config.yaml
encoder_patch_size: [4, 4]
encoder_depths: [2, 4, 4]
decoder_width: 128
optimizer: "muon"
batch_size: 64
Rows from block 3 of the text decoder of a small image captioner, named by matrix and row number. Rows with one number belong to one neuron. Each number is 500 + 50 x the weight over its row's rms, rounded and kept within 0 to 999. All counts start at 0. Numbers have three digits each.
After each neuron's rows are labels from the 100 texts, of 14976, where the neuron reaches its highest value: "tokens" is the input token at the peak. Only what is clearly more common there than usual is listed. The data: photos with spoken descriptions (Open Images, Localized Narratives).
# fc1: MLP up (decoder.blocks.3.mlp.fc1.weight, 256x128), inputs 64-127
# fc2: MLP down (decoder.blocks.3.mlp.fc2.weight, 128x256, transposed), outputs 64-127

fc1.183:479537566555520557538484572484379533466508424516529517401465442484585547536451468462530499530423524433492408474426473563460520549527490447556576507493499545432534438402452518540512439528535496
fc2.183:503449540496439511379513450418556531553515526478579470463517482465451525489461509507497536567513554537541458445507533459479469459458398499525584504577473507505539405403449546470411526486534571
tokens: "we"; "i"

fc1.92:511496523528471587532477615422500501475476426515508493465454464512527462566483497474490517502529414472505479594569486485515499536541496419514570433454527427347511555388493511544473555532498489
fc2.92:467585434473493527447501462539438497478493562477463432506462528475510559495518495535455473425435512497486475484478484574569559577515492450456446553506542442531468467452511536501510470473582482
tokens: "bottom"; "woman"; "."

fc1.222:526563647534564500436491461525623456587505462456496484505529546496466489610501441499523510497533508545479490477444441479484454498472467545516496539491454537587558522501526435457468400456532507
fc2.222:489498592507460426540586617534482488569595456512416568451485544534515512540443545413470531475544456476490565460455454560396517524501522541473544521563541461611480447490486429519533514482410423
tokens: "we"; "."; "hand"

fc1.16:480538515550610542535467570510549471445549505402522526464508421438485499538628485570466476524474512467477503458532576441555503503531540461544469441492436519515549439511427548460503456579594527
fc2.16:489508543463463464444546457524512484485478471477493586502482392581464525517502507507507385471428508384422452527495480514566439509460439518497508483560418503535532549459503498580486522497543449
tokens: "this"; "it"; "which"

fc1.187:577473505500539476469533588509551499415563402506487549510502551437474501439617536509507514490522525480455470512460470499519471538450511508471447441486464426537604498573501485472367507564542469
fc2.187:558454490444602541561401367509470532570478454473442497468529554528569474503473534534484558524495543506471459454383541499508523453497454542489427525509479436431488534405435546525519556583529556
tokens: "flower"

fc1.80:494472546623530489485450454507542640541481593509568474527548546550453537569544421511578421542523520455440594484462409490491493554581465590447461432511498468486573514498471416460504488560492526
fc2.80:549532540461488535488498436523521571498470640589504487495556527500472504573548463495589445572501434534465604479583545481451504501564451474451466442390511568496517513513591451512455453499563452
tokens: "in"; "of"

fc1.38:438461456466524522425473597426493525492450473541492506583530455542527557388469508524492544524492564445558450583507507537526557496489516416441472500475451435525442577499483494413534508455466465
fc2.38:403463360521531504495411477482467476482454534483477559551558359536466481516496508601420486559468495475514503548486457499614587525496453472488502574591443455559474498501499536456473519512467464
tokens: "are"; "there"

fc1.50:470574551477592499548585447466515581385530560445569570520535475462531543537454473466540484469418546537486547484619579516504434523487525485572472430523533510527510485473496502447467503532512607
fc2.50:441606513467523408397539454577510504492561487585454590374502472482417515533542571369457519407430497528509556519510478467544516452474518557550570440558455539455492497518554546544519465451528524
tokens: "this"

fc1.61:525553464535571502492438467432450459546486529470582516531494508587569456499506520489509504541450461514599534555451448414487476575550506569620510523459487427425449468542513403502336525487486419
fc2.61:531471609464585461509595464498558531515428450533482409606443519553466531552463501469423416447566475449444525554448522596544466536521545510392556445574531395410483540468492363553498496516489555
tokens: "of"; "i"

fc1.178:572438507476571447592410511486533577543464499485563494475465478516528353523466441569554548479561484587495525440521393478455462550459514471586405494532479473550412563555449537489541582425557387
fc2.178:448478544405549418511496468578484429424468533501507512470588500518476509467495478517592482534492430451477573503433592519409513546440541520490563600593418449394446508439443538537470460524542506
tokens: "right"; "left"; "is"; "here"

fc1.174:475514520526450467515514466460552471514466491458486535506438479487531514491454535406465496459535445386515513408417520581436542574514535497383538459513496529437399553445588498432581470411514495
fc2.174:431505510638516521603427486483462402535483522481572507535554458553443475487443508478492509558486553483574545480576571415460504510531438506494445389522530531521563455453504561453478442494519563
tokens: "."; "which"; "side"

fc1.136:475564426521537467498444536520519534450510477421465531469552570516549521412471449402585550598551537546576528448500537414465441488393576562515589377523450453535474435575469494527552463413534462
fc2.136:435528520519485521588531518503463551467473519492510492485563560484500538558482443503545498498474512566593567443459467540531511557367500418504511455518483512458507386473500566545469530453501573
tokens: "glass"; "edited"

fc1.102:594537435491554537538529589474543500506497475444522468437545526469498558514481417458583429511452448531507488478558494572456491418527471476534427443498469516458528562465451492501483503366445504
fc2.102:491612542510533421570511473513557430510548490449473450497533575466539466498522585565511486483517449558532482574488459497562533516479434545531548490478468511524438602447437579467512581499576395
tokens: "it"

fc1.192:501547468505489493499479525512491476458407511493452467645543486488492484390494507437481542481400479483574526473585507511507583454499445459523524511503613485643541519500446463434478600489533533
fc2.192:512548590355557474486498459475502504516424506487481548426465488531498591503559546551432464492521575541437456438485489538556497544437481625499597518450506475444488496606562576593522520434530502
tokens: "this"; "another"; "one"

fc1.209:453506533499578472586527460520450469523480474564423517528510484410584460503544501493547393516393458512450496502442525510516620425435486583515428546515493439431562465520565556508520482498467516
fc2.209:410498497423476531498607510588555476503520435417465577522490505548519569513567596414474483501517525531496611466461468596466497523491448537472483559504525489571473582447515450587441550453536526
tokens: "in"; "building"; "buildings"

fc1.18:448526520510537512539494525430494497451539505417488467554509540556585442564459461533439417490455504467487543481448503427548441562506539603489569474478411526492478499515459528501508383587406483
fc2.18:510551499468468454491513546522437498447533543569506450486473483504501496427492526498503445457425430429561610398467498510470507495435552482598478480482474433343558491474550563470493534525452455
tokens: "we"

fc1.110:517478532498577415481486484504457530475414452441547468511412550506480537569567492560476413569543543489426478530521413477545553485452447453562566492469545431524567523459604505627517525532603431
fc2.110:497562480438473452490560462453497488509485480418498590514470557535528497533536528557499425433534495465470601583560549545502517494545517457521613523497538515513492488374483521582429517600491485
tokens: "ground"; "picture"; "it"; "floor"

fc1.120:543507539588508502486547512505454538446545481364463469537457481565430540486516396438542463546487515427509516665565465562490480506496528491542400501478465480525480502402465461510551506525447452
fc2.120:423406391474490608448522528541477536505445413507507444462456514530490501556509470495462489509483516455567525476491485468492454493466516556380494443528568515502511548504480373461594530406496468
tokens: "top"; "swimming"

fc1.13:561566412504574405464495507453508601506539496546481597513549510499513457507382501509514481467528556456452540499464482450535491514460544568525486499422525564374456487490409478581391535464536420
fc2.13:498462484542507472541442494572491579476632465531419496492535454491578472417493581383503563527444576481512537496489482590492444514597551535480563590482471397462468552476519566547489442482478469
tokens: "the"; "group"; "i"

fc1.141:658524516501498567497586479531538560590559541538466549511438553569382562539544557456487524477472502459522428496485507425508488457620469549517527456509445508383454479423510505463440450578525461
fc2.141:558505402496501545492536517619522497536510618447561457559522441570478417481596585462502528479489502529541481537504455442537475588515545562493539464502382519484455548452439511528564401403580480
tokens: "see"

fc1.103:563447546512522538464525597406426496426512450463536513460495475524436405538439443483399522472534474522584515461550467461526510500522509368410532592499590537461504605474480426462468482509464472
fc2.103:458558403391467496481491498501470483424527455454492372463522552538505523420519581557507561481449546395599503464594467474573535506502487442484476544467516489501495460446533540593552502542472489
tokens: "bottom"; "front"; "we"; "groups"

fc1.69:510541529532510610494438514476563504523536549461511503539485406532572493526458438503430464445558469452492524616541536432451587512568486586484546465538524400458480515475523611549493494612559478
fc2.69:500584511460487455406493490547549505474450511532523489433384459459481523531536526533521497512547443482581447477434451515556480513394482458487476534533563485546510539538563494424403547455457426
tokens: "which"; "t"; "see"; "are"

fc1.0:507556539559557525505514639495431426553419441500478435454512544544515458483551619457508510521544509625573504554578521427542532398557493445448424555452450579481523549556605494468581524521537503
fc2.0:520512552448480443508541543573329475444483446515483524525467497501466538519433550628495562450448443531476525509503418573458439530481479531413531544475588482518381417556545537549513442423501458
tokens: "also"; "wall"; "it"; "image"

fc1.151:578414464529427520541517517545529583509517490537576528502595553405540541503458498490552520448571443416512463499532545567480491531479579540505534455558396438489468460559400498501537473578410534
fc2.151:462529491587504457417518413523470565473534637431524515534366416533550480449427414494481547482469529553457480501440564558473543592421461561502455548472556540504526553485529481529530397442451477
tokens: "in"

fc1.219:399449443465491481569448494589505467565494555458587523586434550572536539413620434418510501459483456586568484481499462453569422504457511495557497542537489549431533500542441532506514514538481453
fc2.219:514445501515531445555565488464462466592542451513470511570400501557568518477457479523489437457538481556657502561435514598558528533450580565553532532567434509437442562502465512539447510518463480
tokens: "we"

fc1.162:505543541479627538509468563515603492511481461524526476484483650561457419532564481453553420500430481491461582493514491550434465559556413527569623517537632392459534504591504537520526533468523472
fc2.162:570464414475483506595422520562454583434602429482490456518534528502465576533524498489547548501413459510502516513521471460506491469497508494592472458639601435510496472443544503424504554578578548
tokens: "back"; "front"; "here"

fc1.10:532573552546541458509488542461578492532487520539526460424489464489479530586606436471587509498435458477530446481482520461521455488498465565511534515434500393519466403492501439449532551464512471
fc2.10:472517500524512456459532502531428484547422548526465536503514477482564529470593513455434428537503488521519495563452578579484462603563495444465597509457612547594471455458495577408483483555413435
tokens: "it"

fc1.243:527522550471545519563571564548458461511518412508578509512562466472561509525395483541510470523425548468592502498514452537467502542590603477512468472528546553474529513543467484538515503521410536
fc2.243:471521552445532524476496461548592470576449437438528507460561494459546534455473525510476413578508519502624465486454564626419534470576455490523520486509504518428507516558512499464471556498456556
tokens: "buildings"

fc1.194:525446543510453507463557431529471519489495481468494369583466508557584521547413493500456449414473549470459444523530445448530517495462540423498494451521503512558441481498453526547425505500517503
fc2.194:473525522475380486478456472583522552529445564521564550442446493498430611555478583543463437520525501494595493559525521508531581423448542476503603495498399474410428534421547479518422519510514494
tokens: "top"; "bottom"; "corner"

fc1.121:490500620534452475536516512446440415546495490523461425469553546451518526503480545533463404473559456531484456435547484498472439501449566495620615446549530543510516417513419541492569516487432461
fc2.121:526503468564474609584509461537573496534442566498538437535516460542482451532585477583434455537589525381532397467433439465497531481435534523506473557505391480569621519599511555526477487519519531
tokens: "bottom"; "there"; "front"

fc1.104:504566539543521448450517473416490452542582488486481442486542461513476601458464524553506437567544459527518538471490416519453463489416475487484451515489607511461477464520476485576531476495536381
fc2.104:554525473479467504514567482507516426447488551518524529536519475497527578513504570549519521425491459501482545547454556603475471420504545602495379498503512501489527522544602568557516473511548452
tokens: "it"; "air"; "on"

fc1.213:452559554594551492500475496470577527505517452451591504542494503557539531605477516447489435475547522417432483548618468549534521507572527620512424427431483468442560550441514479521584446504487495
fc2.213:497574466456476584503493503506517489487532539550457523410472437540517541513468450456487491440579548618498422498523525432498514470445361531416477544438509433537581424541504578498589524480516454
tokens: "of"

fc1.1:462497563552484583463504479471494418514508578546581431458562521515450573490478530430590482476537495639516462437636535479523444589503503517488554459560508491485427547581574459569516431468458547
fc2.1:356548531373378511471501500457448408434453587514465489472492498432490456588480529549521469478431559483536523465523540596508523426537491537499489625479529486574519541458525579553452526439422537
tokens: "and"; ","

fc1.56:531489549526462515475508483557569510422535490489461472407387502563427512394491481506506408477507488475472459449464488435552601411540516421503442557519630479473473505488461518462481512497482584
fc2.56:511496470588467457426563543563498567493500555453506547433417445484444513474546479557438407556490525524437521388461473423523582549451554567497490434533548543504375449477506551571473603512563447
tokens: "also"

fc1.172:511396543582411482413516520456510422483445499516533450498460423547458546529485519518515425489385543462514480521449495465418485506475510510522512494582530492545535533483564415529469511592485574
fc2.172:570577566473432584500434504563509504508521564447569538457558457499490470446529510405515610506551465519480442498504439397437533555466496537514535486515546460527556463582515517486474441498534464
tokens: "are"; "to"; "were"; "is"

fc1.101:567545543513527541546476528494485476518529491507482512580390479466499413435519431501525515528398482403496489570508515570576453558501511556419491476596536470493454459590475520501551427552574467
fc2.101:447410446585543463559566500445612557482418474438462566460444530477555613533571460541425485480515596472515552484488525566473430480501479519474579496505482479550512428576537544499466552455562486
tokens: "which"; "that"

fc1.246:627482481569479456552524516493489582443483515470419466566476496485466563499447536397479457616536448564538432529435566510478452433601477386532502487515501522466423430461454591461431486502488442
fc2.246:577580554569430442568536478470518466463439436497507526477588482469486544519439516416438461545564473572536497416513430458494455536488546437512417480406532486504519519592578545409506462413573519
tokens: "i"; "tree"

fc1.163:512567525493553449565514423549487564428538484370517509417528577444574476492511446488512466561526490455499469519533435553458443531564453560464401547438518465506492462518439641348502515551544453
fc2.163:464480551522434492507522520477444534494464568509547529475505446525419448600502377516495452561517487557517503546573550518494542472494555467552507503494527435535434541514459487433561497436470555
tokens: "it"; "something"; "decorative"

fc1.99:451559482573520445529450558478588492552496602500543442451522551563449586510520401520554552463469445469487531524592458526533494545431584471548529513484534547524459498496461590434488517469610567
fc2.99:504487458444432490441498550528528527470540483421424601547492451534415593502513482416495541547487436446504467490574531451576487490555452396465487529518536481464497471566508612417553515519478518
tokens: "see"; "is"; "picture"

fc1.167:550451552525426508430485513450543441475521532578509435499511502526462402522541471547545568600497410514494546443541557340649462526484617480444529492458472458470475540468550506583534574469555396
fc2.167:527472492532512467432556497500544392448594452510525445603541515531505504433563576460498441562489446533383576403484514498493438481517564535541486421394528607460548383501484468528464513553427449
tokens: "and"

fc1.9:447506468547508424498470449414542613454457613485503429456497450497618482397536559489515484508496444484449521448530573489522389448589569491503503444485572560433547545570434466458519528502528487
fc2.9:418492511502509515450480556580508536514427520553568563505457557531492532493534575523545455515523419486526464503436410509463458529449488512551549546523423494504477483531502510583442445523539494
tokens: "in"

fc1.190:583615492488539447487556513425464461475479486559554471484521455603491466519530471471621439440530484521473556515602556489425539532429498557419472470502398406538441531570495469508468530520529517
fc2.190:488513506395477476463474457532553489459434484431528585519469526388537509507541560459550460487597498572428588511487464603475572540520483487488501515501549429536484493507540523506488469512527488
tokens: "the"; "clear"; "cloudy"

fc1.211:394429490449524434438578494492460470534553555517570487580540463504478451545484518527494413483518621517514539467528529392438451510547499486439572460482590513478602399521362478507506581543413509
fc2.211:408494534363395530450436451569573483566536589482499553595558505543484471469447537542434432510494544442463547528464595514500578499542515464529512513424524557557423537494397563567487534479474484
tokens: "we"; "there"

fc1.185:529543650481567486485623487498543501492534593452453479425544588565474529545473530480446540520482526511509459476525540496507530501511457541505483523555532467581484498456544576514486470475432433
fc2.185:500516486495486394472506447514504501561517551485364534551503555558451533528531529493529525574485471495491508480562515436485498479501556634435486496383483440480495574508554465485433396481575486
tokens: "at"; "we"

fc1.244:429567525504466465492523510568509462469493517505525567536585478493554521454560535432527359468508550487486462639538466526524412543449499486395430451468558468570499504485495514431545531466390502
fc2.244:569414475572562427473502422386518425441561527481463496479446467566560481423495517443486542539510503521518548512540507458470518415510584550474452499570480530487496462564381480451568445565509432
tokens: "of"

fc1.165:488515464549526547510467513434533525472534438597540437476514551382387456437475511465506568443466532541540417581500478450495519453399522475535596462466610513490549520533544537419532540526481537
fc2.165:475536446474519567525446460532516555532474486625515523475406544544521455467524519566525609435465438528513439517551495502569534539505546511503569485561502554518457423459442535477586466583527458
tokens: "can"; "also"; "are"

fc1.231:446518423579529522472479383485543412541457346444517550539481502477601456558480609479506440501551506392469493487494458499413580431531553562521481417454476515401506441435449515512504466515523480
fc2.231:444499489482483469424423490425469468482489577481506547470530436509497508478541613404502562458456602586585553502469574566552539409506405546442507509548558527565546447490482466532482510475508446
tokens: "in"; "of"; "on"

fc1.22:582577504498512542450556469534530499485537468523570542536443563505590457456500504448438466482576496397398466494398565536417433491469581460541494419552500456485568551404557477534460573558502491
fc2.22:487491535512449501530531461656571463471546528541477491509544547500434486453536524512449551516586473453508574537419489588466499582511521422455621502497548571546534606460484518536506477530575480
tokens: "."

fc1.206:458467499505515543484406454516524507613474441451472534437481491514615426567412474535528494380509563470509512449477420452488469491485494436575432478555544479584401461415534481413492507495560578
fc2.206:454611550571482578423404500526438475621407513488507502444459571595523544487464570487458491485515473476435520441492446489453518474472509493552388515503578490561564596447538524551510507446521442
tokens: "there"; "see"

fc1.25:533490460491456454557564586411575544522396403514504466446489582501614418502485400505520370388596515439496387532602433438467499434469527561516474501528465456509581488475560443509542579579514546
fc2.25:561499501522538512461505567537465444545497461500516455424500424524472466598494374492535540463412510555469564448530463549487550541523531551413602540505459613525500561456615497587451427449602532
tokens: "bottom"

fc1.154:541580584509543512468453456479468472461545514528437548528425416514444440463444457483545437509496428476406459522481535483458500513551523486550471558503538574478518433475523437516587549467502470
fc2.154:480483567429562570479438407572528485344515452505513540550437561457464469553530463657566418552482497544494529508451456517523512493478462585504493528552474527528499500481370502502450545485551473
tokens: "which"; "posing"; "legs"

fc1.127:474457551617457550498476446553578592466452415510529470405442444582411510476535495497505529502488455520517428518491536476545527463493450415534546485511573490488454465512530570551447500441442444
fc2.127:555545457540479496404513534531539499626462556419481508419485534528473479406444475530595427489457407532486504507526491489542450457564463561495511537498582473471441566468540595443564528510470666
tokens: "also"; "ground"; "air"

fc1.114:492554523517468439440506486556556479458571421476404450545494481495465433532496528432563529487406516515427448537526401478513452567447481460558448609493516540453393509492490455457519440552516543
fc2.114:460439451583524434565430538433452523553586473485482518473448517526464419492542473448486524478476490456510470550456439515517467486484515466551522433489514509516577444525536475516493454533468444
tokens: "there"; "group"

fc1.230:605490543553450447436430516486433511492503537479429589553397482539404390459475436434523494515539437453509536552465470547468430492512540505491515485524410386567469405528493523548552490495421488
fc2.230:466495542475410442539551497513581453391537489490537487490485514483495430539519481511529454586470546488500514474470502563492458478410465540379411406524481457459379514593479475476462460533448541
tokens: "dry"; "beautiful"; "there"; "cardboard"

fc1.239:483504463560569497388537532477533516537480459498569580553467467430501518498495439418498518506543503517537597425484405635528441462437326527558421500471468478536550518510517461497578493542545578
fc2.239:513565474584474544477491475520481471547539513510426496542460557435432424512507527497423448415624591501545505512400402572460489542450484589534498506442463546515515516422468513478543538478501355
tokens: "truncated"; "facing"

fc1.17:537562475548463578450492533501463540531530488498504482569418478461537498546416475520544544445546448521512546518483542474434486446475509529582486454498431566425470551569496492515518482457425539
fc2.17:441404542514513493488455496444533578506463435541346540447556493459497442505505506488522540496543585551390600428445457524487520516585483396442500473486423550555489539560491520477477459503436499
tokens: "i"; "wearing"

fc1.245:508535546527492487527503485477410455568558484484512471524519440488539517445477482523482504605419567527438556448464418501568430561517559454492542497438481596532540473527489515446466554527457488
fc2.245:401457510440440501413507464483473497512514418493521545432410444512386455427459560537469489501440551568557440578405469552448522614547463510489511532475548420535456413522526549487421548489526465
tokens: "the"

fc1.142:551433466599533536451561561504457537529482534485515515525452460601478461477492503504497476420514459498522603523438493553437512453530530592495580474463589525445483454539484488552502529447458440
fc2.142:515581563460502508592484453488419483525453529427581422591472511506492524488519486529499503479531467433549553515497481603464491491549497522446452443576530474464512403448529584490444457425543401
tokens: "side"; "most"; "middle"

fc1.170:534485527542469459518551533532555425515468588472480499500584391470484498512451521512468503437443401511512516487512500607499406464371462428590468513409448518583473483493553481443498540585505521
fc2.170:476544485562465519516463521538561488427418565549505538467412501488482555525561524485515502470547509504587496467474480503468520511536532504549476532598503397507544513453536507586463467479473476
tokens: "at"; "talking"; "holding"; "taking"

fc1.112:519445485478514526548512476446464603473460512503485501475487438574536497579536538536419472455479514540501553437513495524558439487415524451495458445455527621558551550439586401499536561432477503
fc2.112:492558477491472480496518566476569427491533451496501501581572463447407494502524608504452509484559554442445507527518456539394459525522500488477531479568555483541571458512469541611483539577484458
tokens: "see"

fc1.35:592408474501463413484480516481580603401599427458468412545460536570494505521481482505576433461480456480475478498466488547491558441525480444517520490447444449525575483566474485453532461419522506
fc2.35:450424489481519413475533479569498465434598513573511507421459397496424502480459463523504496508486584575461523473532566591422510595504521445483470532430443512424491546560485527475562504421521515
tokens: "clicked"

fc1.55:430556527511473514485491591587488559458570427566362428543473579529465508457540441542465541439493552514414489515599423483452522457487487561543539465446498431432438525533437545432512465484382492
fc2.55:454442546558519470583419544566530551574582439442479513503422563498483490506477531563419497471516455470477394524426448510447513441525451463549467518447480570575578442394518518526492511468624547
tokens: "consists"; ","; "also"

fc1.82:460521480422490591499565549480511462446446522418522418575446505492522462543528434523432523422510510404483496461443536505478512641523537521448511476574473426463512503516491530497503507481510411
fc2.82:494507473541454490440558517553418504459524494592476523467596526561445466525446602448546525576569538547545509559494491449521470415523521460517483512594578403534464566502546501593456541539490560
tokens: "and"; "photo"

fc1.12:560506542605405595474437562605488391517463459412443463491539478471402487518518498392472484551520526464466476482535510550465463469476484490492501494556515499407445536378529471524471568511513517
fc2.12:471489468439458445559577560554472546550516519463543544477496486470491520447467538625431476549406473455525569559598491525521582469464464489551500606529537546543518545458358438554528503531537533
tokens: "top"; "bottom"; "either"

fc1.26:587581535535513368471483510469424473490403369554496592448529525511563446473492551524528537513455443483455536476491471501547414500445527379492505518518478418470446451511555482481515553547474497
fc2.26:441469549534527424464532431591499494501578482474485581538468473639502397493456467561410528470473466605519370515567578602532470461556481538505546532552482405555560480495566427483414447467587484
tokens: "can"; "there"

fc1.177:419517556500485465565454522491460500501444489432482543427550507447569438535545527485567489497424499532396534533527568589472514520566513392437622507557422461464517489520515489514510524495493508
fc2.177:444517528522486590474588626459483498544496450409452514588464504505585520543439442608550455459386453629517503566522498444601508580470486578447530571524432535541513407514422530480500496428438515
tokens: "can"; "to"; "there"; "image"

fc1.175:484437525521505484537471597509454511499429538521434411448560490576549464495585409470395514554508515508543485590470492426507504521518579478494516526497445527479547421573395473512505534469505438
fc2.175:411572527430465508524532490516448465510508490467500479502604526567496430551470476498499547511477448447527523568539593469538560494494557473483506499604581537481447536539419479497451539537552450
tokens: "and"

fc1.153:520560550611498525500471420421580550470492546402434523481510505408536499483480477479463440457448503440468442622399538452524541476552494531501414533533542481432580548423507603443596443493543514
fc2.153:438492421546499420481495509414550544452404559465466517462558475455531421583524463479456435474491544497490621459486442520531536499501560565496490548557439497470403528441541482524451504479506518
tokens: "this"; "in"; "seems"; "there"

fc1.5:474534475513524535432543480517473498497422494505504505529419417529538434446536442454560508500542439498594432479436525514531447491490570441432466482462480526507485527482510554552475468476516528
fc2.5:530471523420533557569548438509494516415523558445411473516513553440512557558531483407553442549531437523512485477435436555476368527460500435439509434518515483413449474496525499483500457504465439
tokens: "see"; "front"

fc1.210:649586438470458509512505510509493561485548507489544452443489492547494572564467544500490552538527513469470504386465413460504479564550417480518471469522498456447499388463524480528592470421453505
fc2.210:580604422436500522423555482543439486528479578498579509386497471575556526526472608580546563408494437492552511503448496483643575461556549505518389577507461439498495441417462461526454488550479505
tokens: "see"; "image"

fc1.57:432455428488432582537518581451453552558509496425421581519556480481547482493480463466462474463440426517588585620536519414499461462470439517479520410486582462562427496462537513530507491454489504
fc2.57:529419450442397439409522423598379452446457496540502519533519455505478463546452463501485516569563487504515418507613485505596418477455502540472481462511544513549479445476427478477416463520519426
tokens: "bottom"; "each"; "front"; "this"

fc1.113:510540485521431502516529485474510503536480511522433522469402458556487495580523470433459497436582550429559478506534526470446505415479415509581442493568547481458408506382453508443545503395502606
fc2.113:430406503495397527544573501518454509538448539470401488544463503457536470572508483553346387416510633446558502552437378503452519611474503573492553527539570489585508484417501469490439472482523424
tokens: "ground"; "at"

fc1.201:492487422559511492439454573468522473454456459487515421530414482552465480398553536463538525488533524467501499460527464472460538488532504472542498518473468562459551473439526392579559479541455460
fc2.201:527509463477514559515558509419475475479537444561577545445474515471503480481436485555484492513488588515502532441545522389399492380507477426478565468348535511551447508440581544516421507479540509
tokens: "side"; "them"; "center"; "him"

fc1.58:595403464522474519451420546473528443588508501503544480483463492486512485518492485443515549570427505441498468452478466568548474502483595541550550456535473515424526477511436458497630503477511452
fc2.58:429560448540477450577531472392490465509530504447477478525484463511498493436550496431516551462518529408523521489447553570506483574391515465477530498545531483504416496481448526493435494538523430
tokens: "i"; "brown"; "grey"

fc1.159:552503557525490515389438528528669543455561554520500457530581497527462524514521417486611517506467531528527380502447444460518552493473560560535558495492539504502536452609536473581449488404509485
fc2.159:528474515506463487549568501519507470432510462461480542470500424631508580489494587582468560492555514508485595505469487479476513468465457547506580498457412470547505520433508451410451498519482435
tokens: "clicked"; "."

fc1.15:571578482499459545375559431456463522412640511464519499559491524398554424496538541417481510431505410529477426488468468596494558504495480432453515458489475486474543530462542543473438580447519556
fc2.15:467571468434423583403483443555464522565485510538552501490582425499474469469518557593499603474495471526576427572473550570501478538526446422399443532501500534491499536460493453506527448524603533
tokens: "can"

fc1.91:565608513526560543537511523494461418583533571442501474526522534434418619545509477481515515546494543469513480585587449514506567494502459529459440466464494495461449492588450468450416450512434415
fc2.91:426507515423530471503540475550515531447529477502537485530555497439567543527499611517444472531537505485509465562521503455456547530529552561581516468508503505492470454517480473562385503493450498
tokens: "among"; "of"